Weights of a small masked image model: encoder norm layernorm.
Rows from block 7 of the encoder, named by matrix and row number. Rows with one number belong to one attention dimension. Each number is 500 + 40 x the weight over its row's rms, rounded and kept within 0 to 999. All counts start at 0. Numbers have three digits each. After the name is the row's rms in percent of the matrix's.
# v: attention value (encoder.blocks.7.attn.v.weight, 192x192), inputs 64-127
# proj: attention output (encoder.blocks.7.attn.proj.weight, 192x192, transposed), outputs 64-127
v.94 094:517500502457555456430550522503527544466436500458485490534481494481556494560508475412443530487434505483567450439456478502539414578450425482523516543439520586471440539561480483546555502520531567
proj.94 098:489476524479453515541480485511491439491499483562521532502545525463436477471506545469579511464560503455517572482468523451505564543556509563521534462521482513541489448500493445440549469454532451
v.95 098:509510464568590594487544488496484511427507524507548483483569533440496439427489578496507548464529514502525470493511561560546562535474469506502507508492482492584476485492451446572519558460476484
proj.95 094:531565594447500417467501523464518479548482495519534538481490445518530526523521543424495458516510505540537492503467509481540512474515506529527528482591550501456476493505489499477496430514505468
v.96 105:527509541544432519494542529459480517594530495463484530623499537555588565524563486535454584502454555513448508527500498468486469500511402490498508514490508448520490472541414482552495545513548550
proj.96 105:444486531420582551472464479552484489445407530543470446440474529460385443502485477510466422537531500498576523449552580516540548480532519576527526515452488505458537522489588534494572495515460453
v.97 094:529501540494473431486500501480467521444520485521484556599485453549470540470545475494372487452413577557468537519493449538512473451487482535474514554491538518520514467488533475495538478459455486
proj.97 088:518527470539506518509448480481486489513434565547454468422523519518457493502488479512575479581469477542514483499480557488475605610536524470599505511462423465468516558480406535571520495497521529
v.98 088:465500469441537524529483526519504513501471417524486519510517456499464494495534485477540559482504536471446464455550471521496567516525509528546473504498428511534474491483470544542503504466522463
proj.98 093:505506447501484507475427521475570480503489453511518477538524527508494506508493498573492478483463507526448469579485553465492439523486503400445542546537530443469580521566500482459567473559473512
v.99 109:515507544499535529478487460529485491526530482470500565550485533490436461504501526603490461483550556547468467469407513534434536502494454473577533527514479522452571478567484445492498496567503556
proj.99 098:509560444498519450483548501454489544454441444554440426464518518506574439507495490414517574494491428534541480452529560575578504494618537494484512521442542510511534564420540473542529531460501527
v.100 089:509534452468487516481533470479491540555565484484532484503500532550573478537564518565495501480423548510504502464569489464514469469515543485455465502472561498566556466433585512483463460468536483
proj.100 087:495463563427552516508500506447445516462446515531444569497499473473435494453531470469488572531603490526507528492508519534463551480449449500537484476534444526466474550522440525528446510511511538
v.101 090:501506510512486550522531508536480511573526537510458433550502463465525480470500532531414491502491511510472492460548530565466574533529507533484527473567441474517549452442544436475469478467482533
proj.101 097:473520488463528494530455490429518519504417491498505579497530508537489494505556494425507520503517484522563478504476462451543453485424466480532482561467576469494482582552450506526489555502475485
v.102 082:513509527483496499547470539525505443468500542441558532490495473522501493501498461510479542551564461493470465503488519469494544522513420559556471491512501488413500476493471532500557479494452525
proj.102 087:518469445566447533467516464495560497491484521568409410501535515423480454592452495447518454461523565460510526469482497526503479477511512517477521476497520527572490475529526408508533531437578436
v.103 111:465457478496545528428523490487428466526518509533525530536497506556452462544487456488455497480563514558482480509482522502515512437500518468433532457488523545501506449496498521484539524485428445
proj.103 105:479515495474510456542535504407544598440533398451463491508481540438538548524533529498562522524483493511508505483439503525497543549530522479520538500461498501472474594463548414517444524511578540
v.104 089:448512450450526517584507557541521484508490471511451551505501560504477474524472460445431475572520581487455506506521455511469512492546466513518564574578520475463409494473440446480457460545523506
proj.104 090:557480514504526484444530491538506489441481472534517404513514530467503466489509488491556520479506449549520446500480521490522500530477507470502420537474497555504556526506495514465554577451464531
v.105 093:502498509447497444472481529498501555519453513555497477455525496476484533439484528537452521484536540472467515490532437473460530535589513499508489477457494584414557497501488550426520444431521461
proj.105 094:452555487511491522596457517495543433511545458496442495556540526507545492463560531457576494544503478502563520544524596488503482551501465418447497518574557473472472440536509495527480487536511557
v.106 082:473490492547447427508498455548515487591491509471519495495505473480523403524480508457442491529508497483481483446506462566507556573532537530504555544547457503537459463579499514485461520450532504
proj.106 095:593486453470504561530467529516471454442445483476513520481496492514464537499513551502537526517453482519490467478480504477499506470508482532572442468433507462584481554417513414559535488580479423
v.107 099:528480523526507472438492527558463441537529461514458532537473476500468474448402448481447565516492395561499464611457536503454521510485499462511479525509509478518522536544466567427536481462463409
proj.107 092:451511453503446536473463484508513490465440602421436505477508559532482588527576565525540484497533518479487553404519450506490456462557577531506573530534490487546507463493526441519515538466537518
v.108 113:481516495569555435523501519464477556518512552487525485448493525542543480579539489478459551451463574495451546540547497537471489476512449559515501533496552484584505430462471507461518492550486452
proj.108 110:529483546403509563468495441535488439431490452519511524528507494450420528471470463472442458519586549477544508455454504449487549495473495439434454455471471522458532545493552490538494510454573475
v.109 087:490563522476503463473496443456498520463517507491545471461458534505493515518521509464422499511555499492560486540467471457518501424487470539525537505502535625417520520481461516478468507526536504
proj.109 090:461421584509509543508491483506484451461475472568518477555500486493484458521515499516484477487478544519469529461509482594531525456515539541516447428493475483505448446467512509475501473452491538
v.110 096:495464545541420565491572418444483459446470553560554528565522419518491524555533459521436543468545476548501444457462497553541548507468463522487488451489519524472553469532474477549512503483486583
proj.110 092:496525471512591415445440548548555518525490566474479536506523534482498502521526581450531496603528494481522551551550485484468488512457507519549514550543543412509444507547568504549515448486552450
v.111 102:428474503437477522502434572527518585476512488510494532466580523523492510503481454522506483525468583499476560520542468478448500372498546478479508521507550550451479520533530577514463439461508466
proj.111 100:483509524570498480533591444505565468515510474566454456576441449525445527451489496463538499489521391491527482502460517465527488575485481456492455526464475509493503573528447574420460507493576473
v.112 108:506512500439501469533530503485469544519542507516480468377458561459533444523503506541471530562505513506461508519573565523515470527424568509531496455440527476510502564465427517486500404448496494
proj.112 107:518519438546424519521449487478582485488451510441566526580565443579458526471491475501499471478535540512516468483454457514502496489472446487511488503517467499595439502489486480500520561565542505
v.113 096:453430458585462470479449530435531528535495582523455471480533533468498535545507495480436501517488529550552483539534463559411589546463467517511528529482522461424514477536427462472531501554461469
proj.113 096:502522476441566499557527541525481489522454450509578572506443484559515496523558515441470451525534436453505511447500507516563454492517520509476483519524491472564521523480566531542522463405474510
v.114 096:482387521608450485441445527469496464530487586481516471534501450549525536506490377496446501504474442501514503500458499523480555457491510508491473515476545467515578474575561582477535531432472439
proj.114 099:472510447458499521499490509548505535540526482465481565451511450525459583516455554531548472497524507447493539476533505392535518464520564463473548444543497463510472493518490490552456429513551466
v.115 089:503517530572481565470557490481520442511523504540498550515534510561476524505535395524565457515453552465506564432464464515503437456534459504461582525510508521545479508495512585601441567463467513
proj.115 093:481473506472564489468492471476509530546562496477517432497416488541492505424493501555496583449511459493486481575547497412518536432424568535530471536503493461483503562480506473426497495574466501
v.116 097:589530597590430543548571481482455448528479489461519541552512481475512525518528487488481536460515518593471504474421410546525498527527501534493481486479493480572490515545474441510479547543539528
proj.116 097:471469470434569452481445500615440503516558585499543466502534464476524485508518524494459510504428500448537509568543560473517494503490483495505508485515528465476539451483561562514476496524487570
v.117 082:569412514511512548449427518489524425521551472522491478559458481599541552477499413518459537531455419451482495475460528509504485473468475463518425491508510442421527443517434536529558466504476481
proj.117 080:415545406517486518488528507520572606505453531444471502419481481482416462490455566529569487532486552481537544462564488492550494434572556545520616554493467517543492467499562503512506545466535411
v.118 072:505534558539506488546505465478514534493420556443497488479550552489516459474477514473510508512533465491455519534485521492503497553509521520529408388440482530519452503539516482537576564403494466
proj.118 076:510528480474478465505446537534480436492526492475522459516492439507509586516516489526492464476538547466482540498512520500531457471508512493406545563516533415596530509488517507427462458560534495
v.119 102:456483499564505492513459531488494486489497540496475499510468539525472496480479442480466611490529498509482504535547510530426552537514436534521515500449561452458461517534435554469568483512455432
proj.119 099:474492546439528523476464479489559471546470478528549540521549519469507583574505535520536422502563529419554526461460488431532412454501492488472505563570475513491515504436557480520477561489494502
v.120 084:529520551569473478532506502472480462452451464516457574565488481518449504507460475464440496541486505572554485560490519472528498530475470493532474525489512442451485517559388475482531502533520526
proj.120 089:482476442505528500443456524613491468583480535481561441484493508483431500550465563561454491486501483483495486474545494559483518519547537544476561439538472512538519450530547514493512518470511463
v.121 095:509511523501528411526468454515479506516522554494486491479530444440483504438510403533495473466481506457504488454423499478451531569562436536508474509516526496522595471514577456499525514461482550
proj.121 090:537519475514481545555492545376498466508495542509469478455476504590619512501477500419505483479526492460502513516547474476540476443453580438505486515509502528436534511536473517515552496521499473
v.122 087:539509542474471494471493575507500480523549537459484466442381600488482508492545561442479463509482443547516443541566529526513437537455501482472477486477515610442501477461528552470549496528439519
proj.122 097:456477420526443529518507473429463502462464457542479561517596479488531469550492436504497459535552527490512567453467466540567504461548550558540542495510513464614486479470479433525515495432550505
v.123 083:462495406435439538560425568547514545518531470498561499566534505506540443467509457439508545481493474510470482517506497502470547476531473586436538586558536445556461478469592534440496527449489455
proj.123 083:525469501477538509424525436487528468518429537544446481473509492498432525522520535536494487473473517486510573507476456512498465570462492379507424416481543544467535535486453519560563500475514524
v.124 087:494498527549463536410518502513449480503532467582486550494445540463480484556514518513452497495542499469533522450479486595489486451460484496550548454503472485534617461473483469470441413487501489
proj.124 084:474474410532482509546533510465536496499424513505490471493564468561534576478511509511539511493483543590507489541499494475513528434444507494485547542524472526519446495549489517496482583484498509
v.125 066:506554513495514456526527491530521507486466514483436558485497488457466450441502537461542459503453496506531496486532490497500431626452524439516503554529577542466431527504505474491456491456492524
proj.125 075:550538498588503481549507482458457481559531486470499497442483552551556453502489458518475555539505489522481541459486518539476533511569488603538489540469404464575537509454468509514511490581496478
v.126 099:466506521478471541542467525532547570548526442515507461477435559510508499513461527500506547547450532403499498501530473546511502453497531468503552517514529525452462561476367481468449524500562464
proj.126 094:478456527486508531517557476560482466486479476474478419535548505537487475484449482582502456464593533528490531441477533455518458522484463526526455524430451515519482536445553582464543537522418508
v.127 086:532516437490539521458467533562542533509549520512478473487514552466540551432494523502553524485467483456457548533523494477487466491541445480549502545578539499437470497423449550462481484538512467
proj.127 097:438521603449577488474519470470466518448449432524467527516473589544497427469521503497424472544450499543545520484490528544493510533544479485476475512502502582526504440521532473490524513428480528
v.128 099:518481512533512498531527506550493574502564528463496412474574471457477532431495469391533515464550423516509540488502507469457458492443497447537483496508495507470504539554424609492472490502493516
proj.128 097:506544535455494520449506487533467430504413442508489606536430539560483496524516570573503477540453547508399538565462489525495538509557505531460451492532509541457457483511541405556509491528448479
v.129 097:496498561465576528511495493514561472444458465472473541496510564499480614460462494514537602505491428562441511561444512515453508541471405478508510484479482502443508481542459490492495502478501558
proj.129 098:486536443517422538546504537480475486565476473528513500533469432495534390559471496468515461502507585451515479486499554481547520463579588574521574459504488521500494502443537475514507502542545479
v.130 093:482478508520500455447482431520444512577521534492529510447540486458432469511510479510496420537488519499488517517489549526541497577486531529528585530548526475540513489528492529517546571557505518
proj.130 104:518481416507488504581552528474497490436503421552439497565502459534566531491508484516568570470523440471479476450516511533416537417486529510492473501505467566487503525513545471488469471444441507
v.131 096:530480497474513466487567489549474519485502540550473496525560481429459509515570459466539476480489491492536553448529501454463474504468535587496455519478537549502427614460456588522564482527461506
proj.131 097:441464489497515557528416530465480464467434463439527513454437566515478514487456526490472520496576523527490451554496483526525556454493508427469556464518415432475533405468493433518456489554547463
v.132 134:477405477537502490471419454495472539438505474517506551436515500470554547549513454587469484526474526487494493510513487539530546484533466527498487477586531537481588430514582481479544463468496483
proj.132 124:521515493474475469558488523451586527542555478490504471548510515462507484513523557476484502468530571540524497431451507504473498520534494435515518501452540415469437448455486585408477528487561541
v.133 113:560501533480526436491481506489466523493535552535498514504543497486592565491476515583530496532408422507516495531485519542468523523511534409448488508524477479511499470456564464511508507459431514
proj.133 123:426487480531502542529531482501524469523475476459537527505441491517446466492501483448486474492659601488467504474507478427554493509483539543505511485420552503499478471509454543483461463520530413
v.134 107:454488505534520510522402423514502551393403439474477540479555414475518515559474522480527471474533488497455509437572452508515496487479545525516449463457508585511554528530546464530451481503480477
proj.134 106:524538551464495465450581522555473523570538563541494462492393621551525501478546480527475541511487507522511500585432496516471527547496469447521561544553496484494477430520442522429509499517510476
v.135 110:510471464514493511581486456460456528433504486513428517444567465500482511515530464486495544528487459519519480460562453447481468536515512503484445471443521524489509546395528464486473508471479564
proj.135 107:481509542437498452400464529516521487535488502479534474547452511457559517485462548458461439519504563497477500547492520545486498478483473522499545523619538491478464437599480510479467428442524502
v.136 109:532470488448532520535515553538521485462475478474445486499421500508519568421478505473573459489514459479467408505500508432519478472578495526504551499494514563449512472439500571468481507568614437
proj.136 107:513543550502445515477506441448494551520546508496547547525517518452481528581517535521386494534504512453550541485495484468507508560472493472488410485508524524515455486516498495498483477502497502
v.137 109:442579528456465580536492501527600440498534436569498504490495590468526507502432568533505460445541472472533470441557452527530535496446529549505567528584497497463471550439481452497453418504480553
proj.137 116:466484459504451389547473511482430560497475539481540549558505424569506492472495410501500537469506451461462501528471537476454534457513483491460491479487500507493530460563503557516524547525470429
v.138 106:555509474476514508537500579511505500500468498486421461542525519501433494484530540502539468520487512503498533524474501466525450559530556504527547462404468528566461546427453471574422527476488472
proj.138 107:461505525496502490484499443534497450413479571562527533479439479539451489531437540493506519575538484501552484555509527497508513483446423518480509454551518493511554533569500509522497475550507545
v.139 092:474549478580483512429453503496499497484437520461524512495524496446536502536454498461496465530471514491493501469491483521486540530513534461499488497497503495535484530488545481572500457456557579
proj.139 089:544490472476536461567491412490449514475554528509501452454460473491461466483516476549527557446489484475574564538472488487449445463469513514554477485584525548485520510476479525431479528533443391
v.140 110:524451459531502517511488534556577474547516451486545473508493536563467508468509427455548520444501566469501601474546570470447521583432514469514472499457528520498522498577425561473508561525488511
proj.140 114:557513507465491532484517514428436477520498517476460506421528486468471443521474533508497573562505451528506413498426493520554458455602487528542548488525401466483539573467505472623522505518524547
v.141 089:462534477502497525479482515419448490530492470500572524528466487529517430534443544543514496512540585420510525528502499533500454455534552449473478442549526493491516523516537442484500517581495532
proj.141 095:465515525532496439455546505558518495533521483583478407560510498468494526452507433395511494480418468535476478458497528494418533511483479552498579546405459511511521513472462559580494501398508453
v.142 118:502469458540437578481514476481476473544501465496512520470459488527476530483534558495496478550553550466499457449553495499557572412548536534524569556596478499602531444482480454441509479595524508
proj.142 117:509487560449542450486483484548522530481453498520477464553495505529517479510491424523560560409438489533442541511466528523433456593507437456543465455394467570424545584589495567573504569396500549
v.143 095:526550525473468509541556461445488502533466511484530532531534528559543500504513532548469482520500490561522445476554518495443457439516527568497508478499462434495400544383492486510525509477519526
proj.143 096:484490472538524505445432564560522489476499557496493467552451470421434509456464502458512463537486488439512481476489466479532563542464455481438499464472501502528555422529494509499482479456450460
v.144 100:553488503499522553574491476536491510488528506570544513482525387493534492509507475418545402539510469468462495450497517444493521467458511522496499497561529617523450588465525448519422494553514532
proj.144 096:413530483531480467465507507544511489576509541425500515583481620532430590478453484527401503462514468493500488560554476512467518506496467508459508518426443453480569456532456539516532430470558488
v.145 094:549434477541499569515537567477511495522517450509443487504460503445459536504499497587429536458479461520536476473548517483582497477473509473470479452484507520485468536456468479566532523523595441
proj.145 096:455559519433573472454517480498492510475474511430546555507558495495548462513519556426515469469519556456534526471435444480444462490478447475528532512530496485511556456509554518445459479456489487
v.146 104:443543508437452512520523501505517506502469544518469489471423495565539493494494523565494507461499428496482473552444543480506510539512482489538526475516527526453488435501488520419492494494434462
proj.146 104:545455535582520492520528509460515482575498427516531527609528490518539524522502446513507478566470566447441526430533477514526555455446485478436494515481486414534496537493543392538479480508487505
v.147 098:497485465523474548553432439484440535465453461542512531433491476446507465473465514556526499527522527395502506427490495490509494534503517531491510471508599423547513498506476456537504578506559492
proj.147 093:515528520466464446502550535591504448557539469447433491510519500516536496491516527459460513489461404549521478531526507488413482478510473416491481514478433529529527476504534520468545470501478486
v.148 098:474529483489562556616502540460516483489552416538510549433427502482458484515536605509526504491512478530417497502521487476586511505491481559510510517480486564500535472516517499498470429500517460
proj.148 097:531456531539454459460453507530526505511448555465548420563545492502430480457446452473470504467461527458583481497493550548455468472504466408509503461500433501459482530525472530484573549529500537
v.149 098:448531501460553565483468512455560501416471474512506565505436524504557508493460422490469504476422494482443405492522507457566551492487428553479488458447521604443500492528559489485482425492575459
proj.149 098:511490498503440489511545520536414506642484531468528521471546523488497494501560561508466498523508538530533515549498488550460474466514524445596561536533460402557484470461482499440546521498490547
v.150 099:486512483441590553476478532471581514539536532453585447558517515531505428469493565443542509476590551474527510519521519476520453441533506463519509484484457470461496564589466529473511493564526452
proj.150 102:506489524575440486511574489522422542476474467544442552513492477477434548483507462487468464516469490509553494502443505508518564582522520534480500501484490543487501535416513483597516542437477492
v.151 109:471476445608494440528467501452459501473490462520563522482531558492583505531523533529527459478487515467452475489543480463498451454481472521480470473497500532436521473449588472473480448516444481
proj.151 104:482482588433438512496496498538590541541535527486488476541524473512457523485508485494432523476501516520514456529485461536543584503497535507444564478496529494535509451532508539437542526445532530
v.152 104:524453522473509539490486432542545482441496502550500516560473519555471497590480507672424458447525528527471518394527488539528553446504433457478493483443467485494542436516501496468531541505552490
proj.152 105:495548471483535479467551549478489545533493446439494491531542442487541520434509422414585583460458514518533425557486515472448462542477485503572503513572558526520452493459495546450452460501490504
v.153 101:475502532585473533487588524450456493540412441500468554491482524488511552514481497461460503519517439567493532474510550523551501459486473515491470469494477584489436515507477559509501453429506467
proj.153 104:505487553464570550454460478495548499482573601451548464513478536472441474462578486561514511437458549427474507488486459465462529516490517509485536525494526469497523457482511436510518509586536503
v.154 112:542470477474500461490487532485493466473618472500490471584475542525577528543562501553488525411476456498560454418508531482517556512446564511504452477529574515463535456546504473524532474537440507
proj.154 109:464510525497517526455514507463521571522443474441525555438540480520462407457529480473528492533481518511437562529485464523499450505559450456510440518487437490522498496515467575438459498446498516
v.155 106:472542519526531552510450565460514456507550587524497518402494470445533467484500478433492546439472477520469475557509502472532544529493485490482510552528515455490510469547532556406504468491501500
proj.155 104:525460502437502495603519453505442552524455413476541519583482555511545516522454462559464484485582552470549553473475472533480511497478538423480438515492503547515456498489514450509525490507507451
v.156 104:522472560481488486415537478461548468522508474482452522510498551501558535524500487504458638475524474586551570531466502568438486501494434503524466498506505429443520478534420481476586503503436551
proj.156 100:468532466525565513505482563421508531495482484496549478515508460485497466525476493500591435498461567502468477511531524435575563509567573534485524508507508506449468529451505486565375523458604515
v.157 094:546483508500503464615571530507469497440542483497506531527513432527423546472557586474532579465545464561538531544478512468496449530527479505538498500446498451557511480513474491514484525470494484
proj.157 107:505484567469518547429427499539550476558418567471464513456467546473503480490506502476521459551523497497420471465551495513569509515450518508452451500508444562451486486554518526477543494604528523
v.158 114:512491522558516514481472449420489492518529521512509487420579532488478462483498508447573500565460543439486485490560518483587475542528610447472531508463502460496499537526510437509446487453462571
proj.158 114:480482509462453504509520473537497568435532567458456482504456450578491507437497516530442449552585506550501528501527456553508523483545441568512495521502510521459434489555507508516546515482523444
v.159 109:518454483563494482498524594468455481584535459554546492455438467515423474486552537478469490508503559483474547561438481475544433507542472535502537500480495483531566494481496541391455522555561499
proj.159 104:540504508466511506541492494551562458460481543522494527548553513452541487439443498503522519509506427531501456445546480517461523477473518409460489539461457506469444524579493535611584480458479501
v.160 095:467459493483448466473565452532477503477561493540485555469535454448474463400495435482470413471499583510527527404569503485574485531553483463447534463503501555492499536496514462558499476523491490
proj.160 094:526486476507504534438436517553447481574459563463527438551472619572512560584459552548486517487490437468532481537459489525386492494476445536520461469495454529537507449541533529482491506454569467
v.161 093:613521574446458401495455456519536528516504539482519481495524487483493543460492478476454488553559467509526517444447503456580434455454500574525493440476543534482465553523564505500495503502516507
proj.161 093:459539447514528612487534525451415480493449521487493540471424476572493422527565553544536494442499475448487463494501467533429584514540500470484519471479451451577487462501422474540514527517476493
v.162 103:470476480476553459445447449545584490421494549454540543474499485506534560556539558593462504456481502460517599464479441451522502568506441573494437491509546475472584497492482491486512470458503480
proj.162 110:547500534516451541490544556491461473528480449584516493588549481512467380501491498456555477534573519549527464501460562577442520475509488487482572529487436471507456510548472512526535508485490491
v.163 115:436482468490557487483427486540459490455448468452390464503506466531394529520482493501470505454473470492541544508516516498532541460527480578560476510524488456537566460452461478531551488566563468
proj.163 117:524526500489531533513551512466495489522494522555606515498517521455562423453495441499550474495529565535464505488494504523470468552509520442474561543512501490479483509524515541424509537438451499
v.164 101:484532555456562435505442472519461480524496556439520585454458487460503465453505483495520446465512460499449524507531530465596361529482498534455483513513582487449476535517515588513539513528490430
proj.164 106:525484481523476564466515474515456462486506441574508423484513517569488506498439533523476532501538551512581483434466519553363609446512475507514494398474395537567528462516470438535526530520463514
v.165 121:465595474521542544463533558442529487473459480529519525448505541508522543528466491504487572506483475490490444506452527473455531469501531553466424530552487489495463500458500465525490434481514578
proj.165 118:494425462493471437587463502502549505480543462525437453570497500439476482493506476477534454507490502518477529523544490487526503491528451450519556485456537435490577521519472522443533521463495471
v.166 108:510570473460523505476463521543502516536520501433452470441466559432482517531551472544496567424432434533485446453510606462574516503455588431533541497560560511474402542450520514541519489532524508
proj.166 104:450422566521474476500537462474501480525514479574532501569518380603510493457525507447485499537561564453529547513479434505410499464517448521506481457453455464529618468616509486446479534554451492
v.167 115:505508487483495565519483543506531515566512437495419532568545527469481501466501459463549515438446561499498543441573579450527522545464559431515532534504525527470440608503507532517479491490533472
proj.167 108:460562530541506391481510438513445437389454501502531487509493536549530542582500502544452517538520456466547499589433490548455469445517440544500450466523443454536501444519525448433506499505506511
v.168 111:472485488517459517525535579493448501569537445499510486530443559471452488476482497508475435531468526524411396429495494513440508507517541463511547482511492497478445512484483452498505485504500486
proj.168 108:516507492473491452524503469545482471424516527553466490485532487552602552521471458503475575515485464482558609534510527467548471494508496534516432453493517529483558536497524514559511543475494442
v.169 103:519504543473461571420515467508520435477503475503499454501462470545512508527529509497546472489489614522486501459524508482547538505536445512511523453496493460500564470512529486548539489588616416
proj.169 108:458467463558555482520488535488429575541473592496514537577508473454494482470477507525466552517500433414503551524492531516459456500445566474543544540503444538488443525487521513492550497428375499
v.170 107:539510554533495465543492489497545502545563566515501504551497523502512522490541549565451457523586469557525545511433435586494474496507539452463482587548490467486401513491456490425457519456409532
proj.170 110:493503496469479496492488470508526509451496398460479468428485502517538500459487528430487488502428531480476432484542533458559503522512484511501483482456514503501610497497537503554449508518592534
v.171 134:530444502491517515462523504498443565471445448484477523474494467445509487531529467515439524528464438454535455488555553383487489526454503499493536545427576571477527520448576564547488479455544484
proj.171 133:446535486477506505449493481470561465588521537516572478516512505532448498420462472473557502433555575513517595506489429547463465422478498501502454444510499425509461522542441513472552522588519485
v.172 097:469497487426530524549468507531441462489454467525457477526552510476381496516459412489510486465443470547437469517456460555520524484494440508427480457482463541520532498550478466594524534449494575
proj.172 103:575545482555549483474574500488489485492482585441503552431421503529618469470536486521495542518544516500516536496540535435494441539508570530612485506502509480426471500429472517526485481586576391
v.173 107:545458491456530497465536503440463487571441434513529526499457536409464516419504500516556528504481582511477519472482515493549476500516520517416482502559527460470509562527515473518534506465526498
proj.173 104:502557536588489492516485456489512524435567464486480477516540484544570433540427517481440521511503405530521558543516479548495453505456537543569468496425481531487434528475484488530518494540468454
v.174 109:474536602522528523497566566461515494487466563592484504465531512414487449488501497506508555475472537525496460472492434470582459519516447464442467418490420557523480567540453529556503443506467526
proj.174 110:531496403460486452498457465503468525519502484413529522501446510512618580517544500462496496521553470454499503505510574535443494469493525508497505506564584462480489485455557438430572560462503473
v.175 105:536473522492484555506632479523456475563525449430548479481572480479526507414527501445443505581509535504556536509492490547556507463502488524502560611491454504514491563471530501583477505451535538
proj.175 101:466553508498525498452388486417602527475515510492432511507474539567475521574535586517534531426466527474501489467500502464492465560483485522504451455497561509462502471533494493473540494541571471
v.176 095:527538521531487501525511500510450564471495545495452461410455492528488473528457537535479517528517452412540385476471550482583416507545542486555497446426546537538496575444532526513498512544534546
proj.176 089:463481471442525449511560478470533500569472465451549526509479526479489585469544419485524543449474538559457560486520412501416587496489460502454515486540489474444553417564491493501522445462471455
v.177 117:459475562517483496435459456495537493513525529486555525527555531505497561547555573558530512413541533556484594496529515531422525526421545417497499405543524423363520491525488487438503507463463492
proj.177 115:548549521449533478475530500535441494503497557519447496531437450548499459474467453425458480565518496485523455483481509451549484481492496574514481556467470581587462473536549509544512509548499522
v.178 110:447544516523569457509459491562477490635602527418494405507490494540482483503557527481468476467523513532460491484460453525570573490565514511513473463528505396536516440537515437492528543536508540
proj.178 111:565435459478514517504508566465499463445409512499532533517503423464502520513512496531484440562479485512527491478531536480470427521436470518520552529479511573494472537496547534542497472491497492
v.179 102:574459535448484530515513511464491512488477449509439507528415436525475551585498474576541567531525488514483515500427536444555527470515416535527509438520521471490550506467466410465538538545466477
proj.179 102:495573509559546490474500519500512497470470537470488528502523545415538430414465517457482517445503495502510490519567412540429459547527544472498506540468499496499438505486505525560446443448485537
v.180 110:552522551404448474424470392482507495543474448552502488520494484503571456556529542525540479547560460473606516494510555450490414549542548562536512539544527555469440526498581500419499516514496491
proj.180 110:487499487572532497554518538520525507455471527491513529527479566522455438432459484440491602454462520511436562556479493562422584477496452438437480510449485457535530524513414491555487477481523554
v.181 118:455490442558505501524530576490511518420483372485532466448480553483457466507391522524551538467520529441480526501561524520516489488539522479550495477469457488473548537442498389447467474549501538
proj.181 118:543488554452468490462500464500466548542514545486472510508543522541506593473545477456502513491485479578505477489453508493530540482519551500462541522511594563436426480492523576555485494462484521
v.182 130:465520574570503504462570484451434527566551495476533534524541494527493437492510451484425455515494515533485517499520446483462573531461435535516511602467461526548488427446485502516468505441508552
proj.182 117:561472431415490502483475521566554455486481463504453438504465536454498528509505526508548481515499487493527452493469544484489409413551496473523471455584532522430573578463536494473533486529530436
v.183 111:457540541476502500515505534516539491452440491492458493461452559416546495605529517571486527450482451459464521482486455510491506571501595463476479481484514494395508480516530534568492409469464514
proj.183 116:527463521473469480424510468518447487555465533540520486532532470610472521399542481450531484563530511557548530477544529465482556451515412533519482492494537478519436535532441503453527541530553495
v.184 103:539487488487485510469467453492561496471443493454536492470561528538520527547492511513511456534488560477520532407547562466580453483515506546508452538496484554571425597534474426490480471511549480
proj.184 103:473529583518527520492527537532436496470473493534431538569434527512495475502460510493474609493512454506488531570433516551422547557459533414492525471526475430486511437478517523510509487440423517
v.185 106:494525509501493453457583481483477445445601524500517464472498482472547492464481533517511497503483517491529533513488456533574535465540447484499448502549471458516580508495453412551465448489488552
proj.185 114:474419458526481562518407557500559570564454503497481516474516514442466496543513521475476446529504482473484429502516523466437468523507481473441533494433523532522478447522556596462531532516510491
v.186 107:480515452506477618554482572507483480426537460497482502466538504491482490431457502440561516520481470481488427465507540541490499487431460552579513490585482502459481541529477456518589495470436502
proj.186 113:470490489484496407501499451492522481569553582503499521510440551521511504503550508572459481448499582519516542519504511458495490527563578475432516560425523534477558474462513523532496521502524491
v.187 109:552496591524442490470505464530509436449506475526459479492527466548528554489510526481440504566487461493483513509470491556486544467491431533569481538489437509432481478543530534493495432473458448
proj.187 106:466505459503561534542503482445466585529506586504526505531517516520465424478533554505568472468434516516494513522507518428490452568496571471453520542498520482502544542476452488544533542500569503
v.188 117:509512536474501413490520451476467529495431537508521473434453564495571449524485587457537541575514474479533518546509590545517481493470518488570479462485435568465470518491520422520541427475473502
proj.188 113:441487511539528632516481539540506520507557504545510507531518505503418474484462466491463449437525471484439505475485448434498554446542436521457510566506512444467561511505440546527523571555520460
v.189 111:509492440539487457459498488562495504476509476433474425506475504583455520536487467536505483534430446519439428424514543486575485466495513554556403506472533508463461513483532495534477478507540445
proj.189 109:501478574490489539586525460420458481452489515538523551513546486552510507491532555468498559522522513550505557585484489483470488510460535472504534492548439464506532547506471514516470480497491495
v.190 112:517501530530536478488486512496474512567545501449418468454419518518442459472555475473565548445468452463449524493509543482569507548499462468676429472508578439418494582468494537478544510506458456
proj.190 107:482503490496487519504532466431461411449483489514583580508590472502530519480457515540436487557579539554553458495480457514436483410488534525387583488484444552552507465539540465537436538535492495
v.191 101:537530504552433467508501468540516472423520536510444536409454512545576542526498539558430447515502388479505444454506477491548471569504500547555474470464531520517468470464529507546426481499472531
proj.191 098:470364527458483539495526524500456488573482477505523500573542462523441528430479454496591575484521557510448544502517478446452543482493486458475501477491425466472582518531459515518544478534530433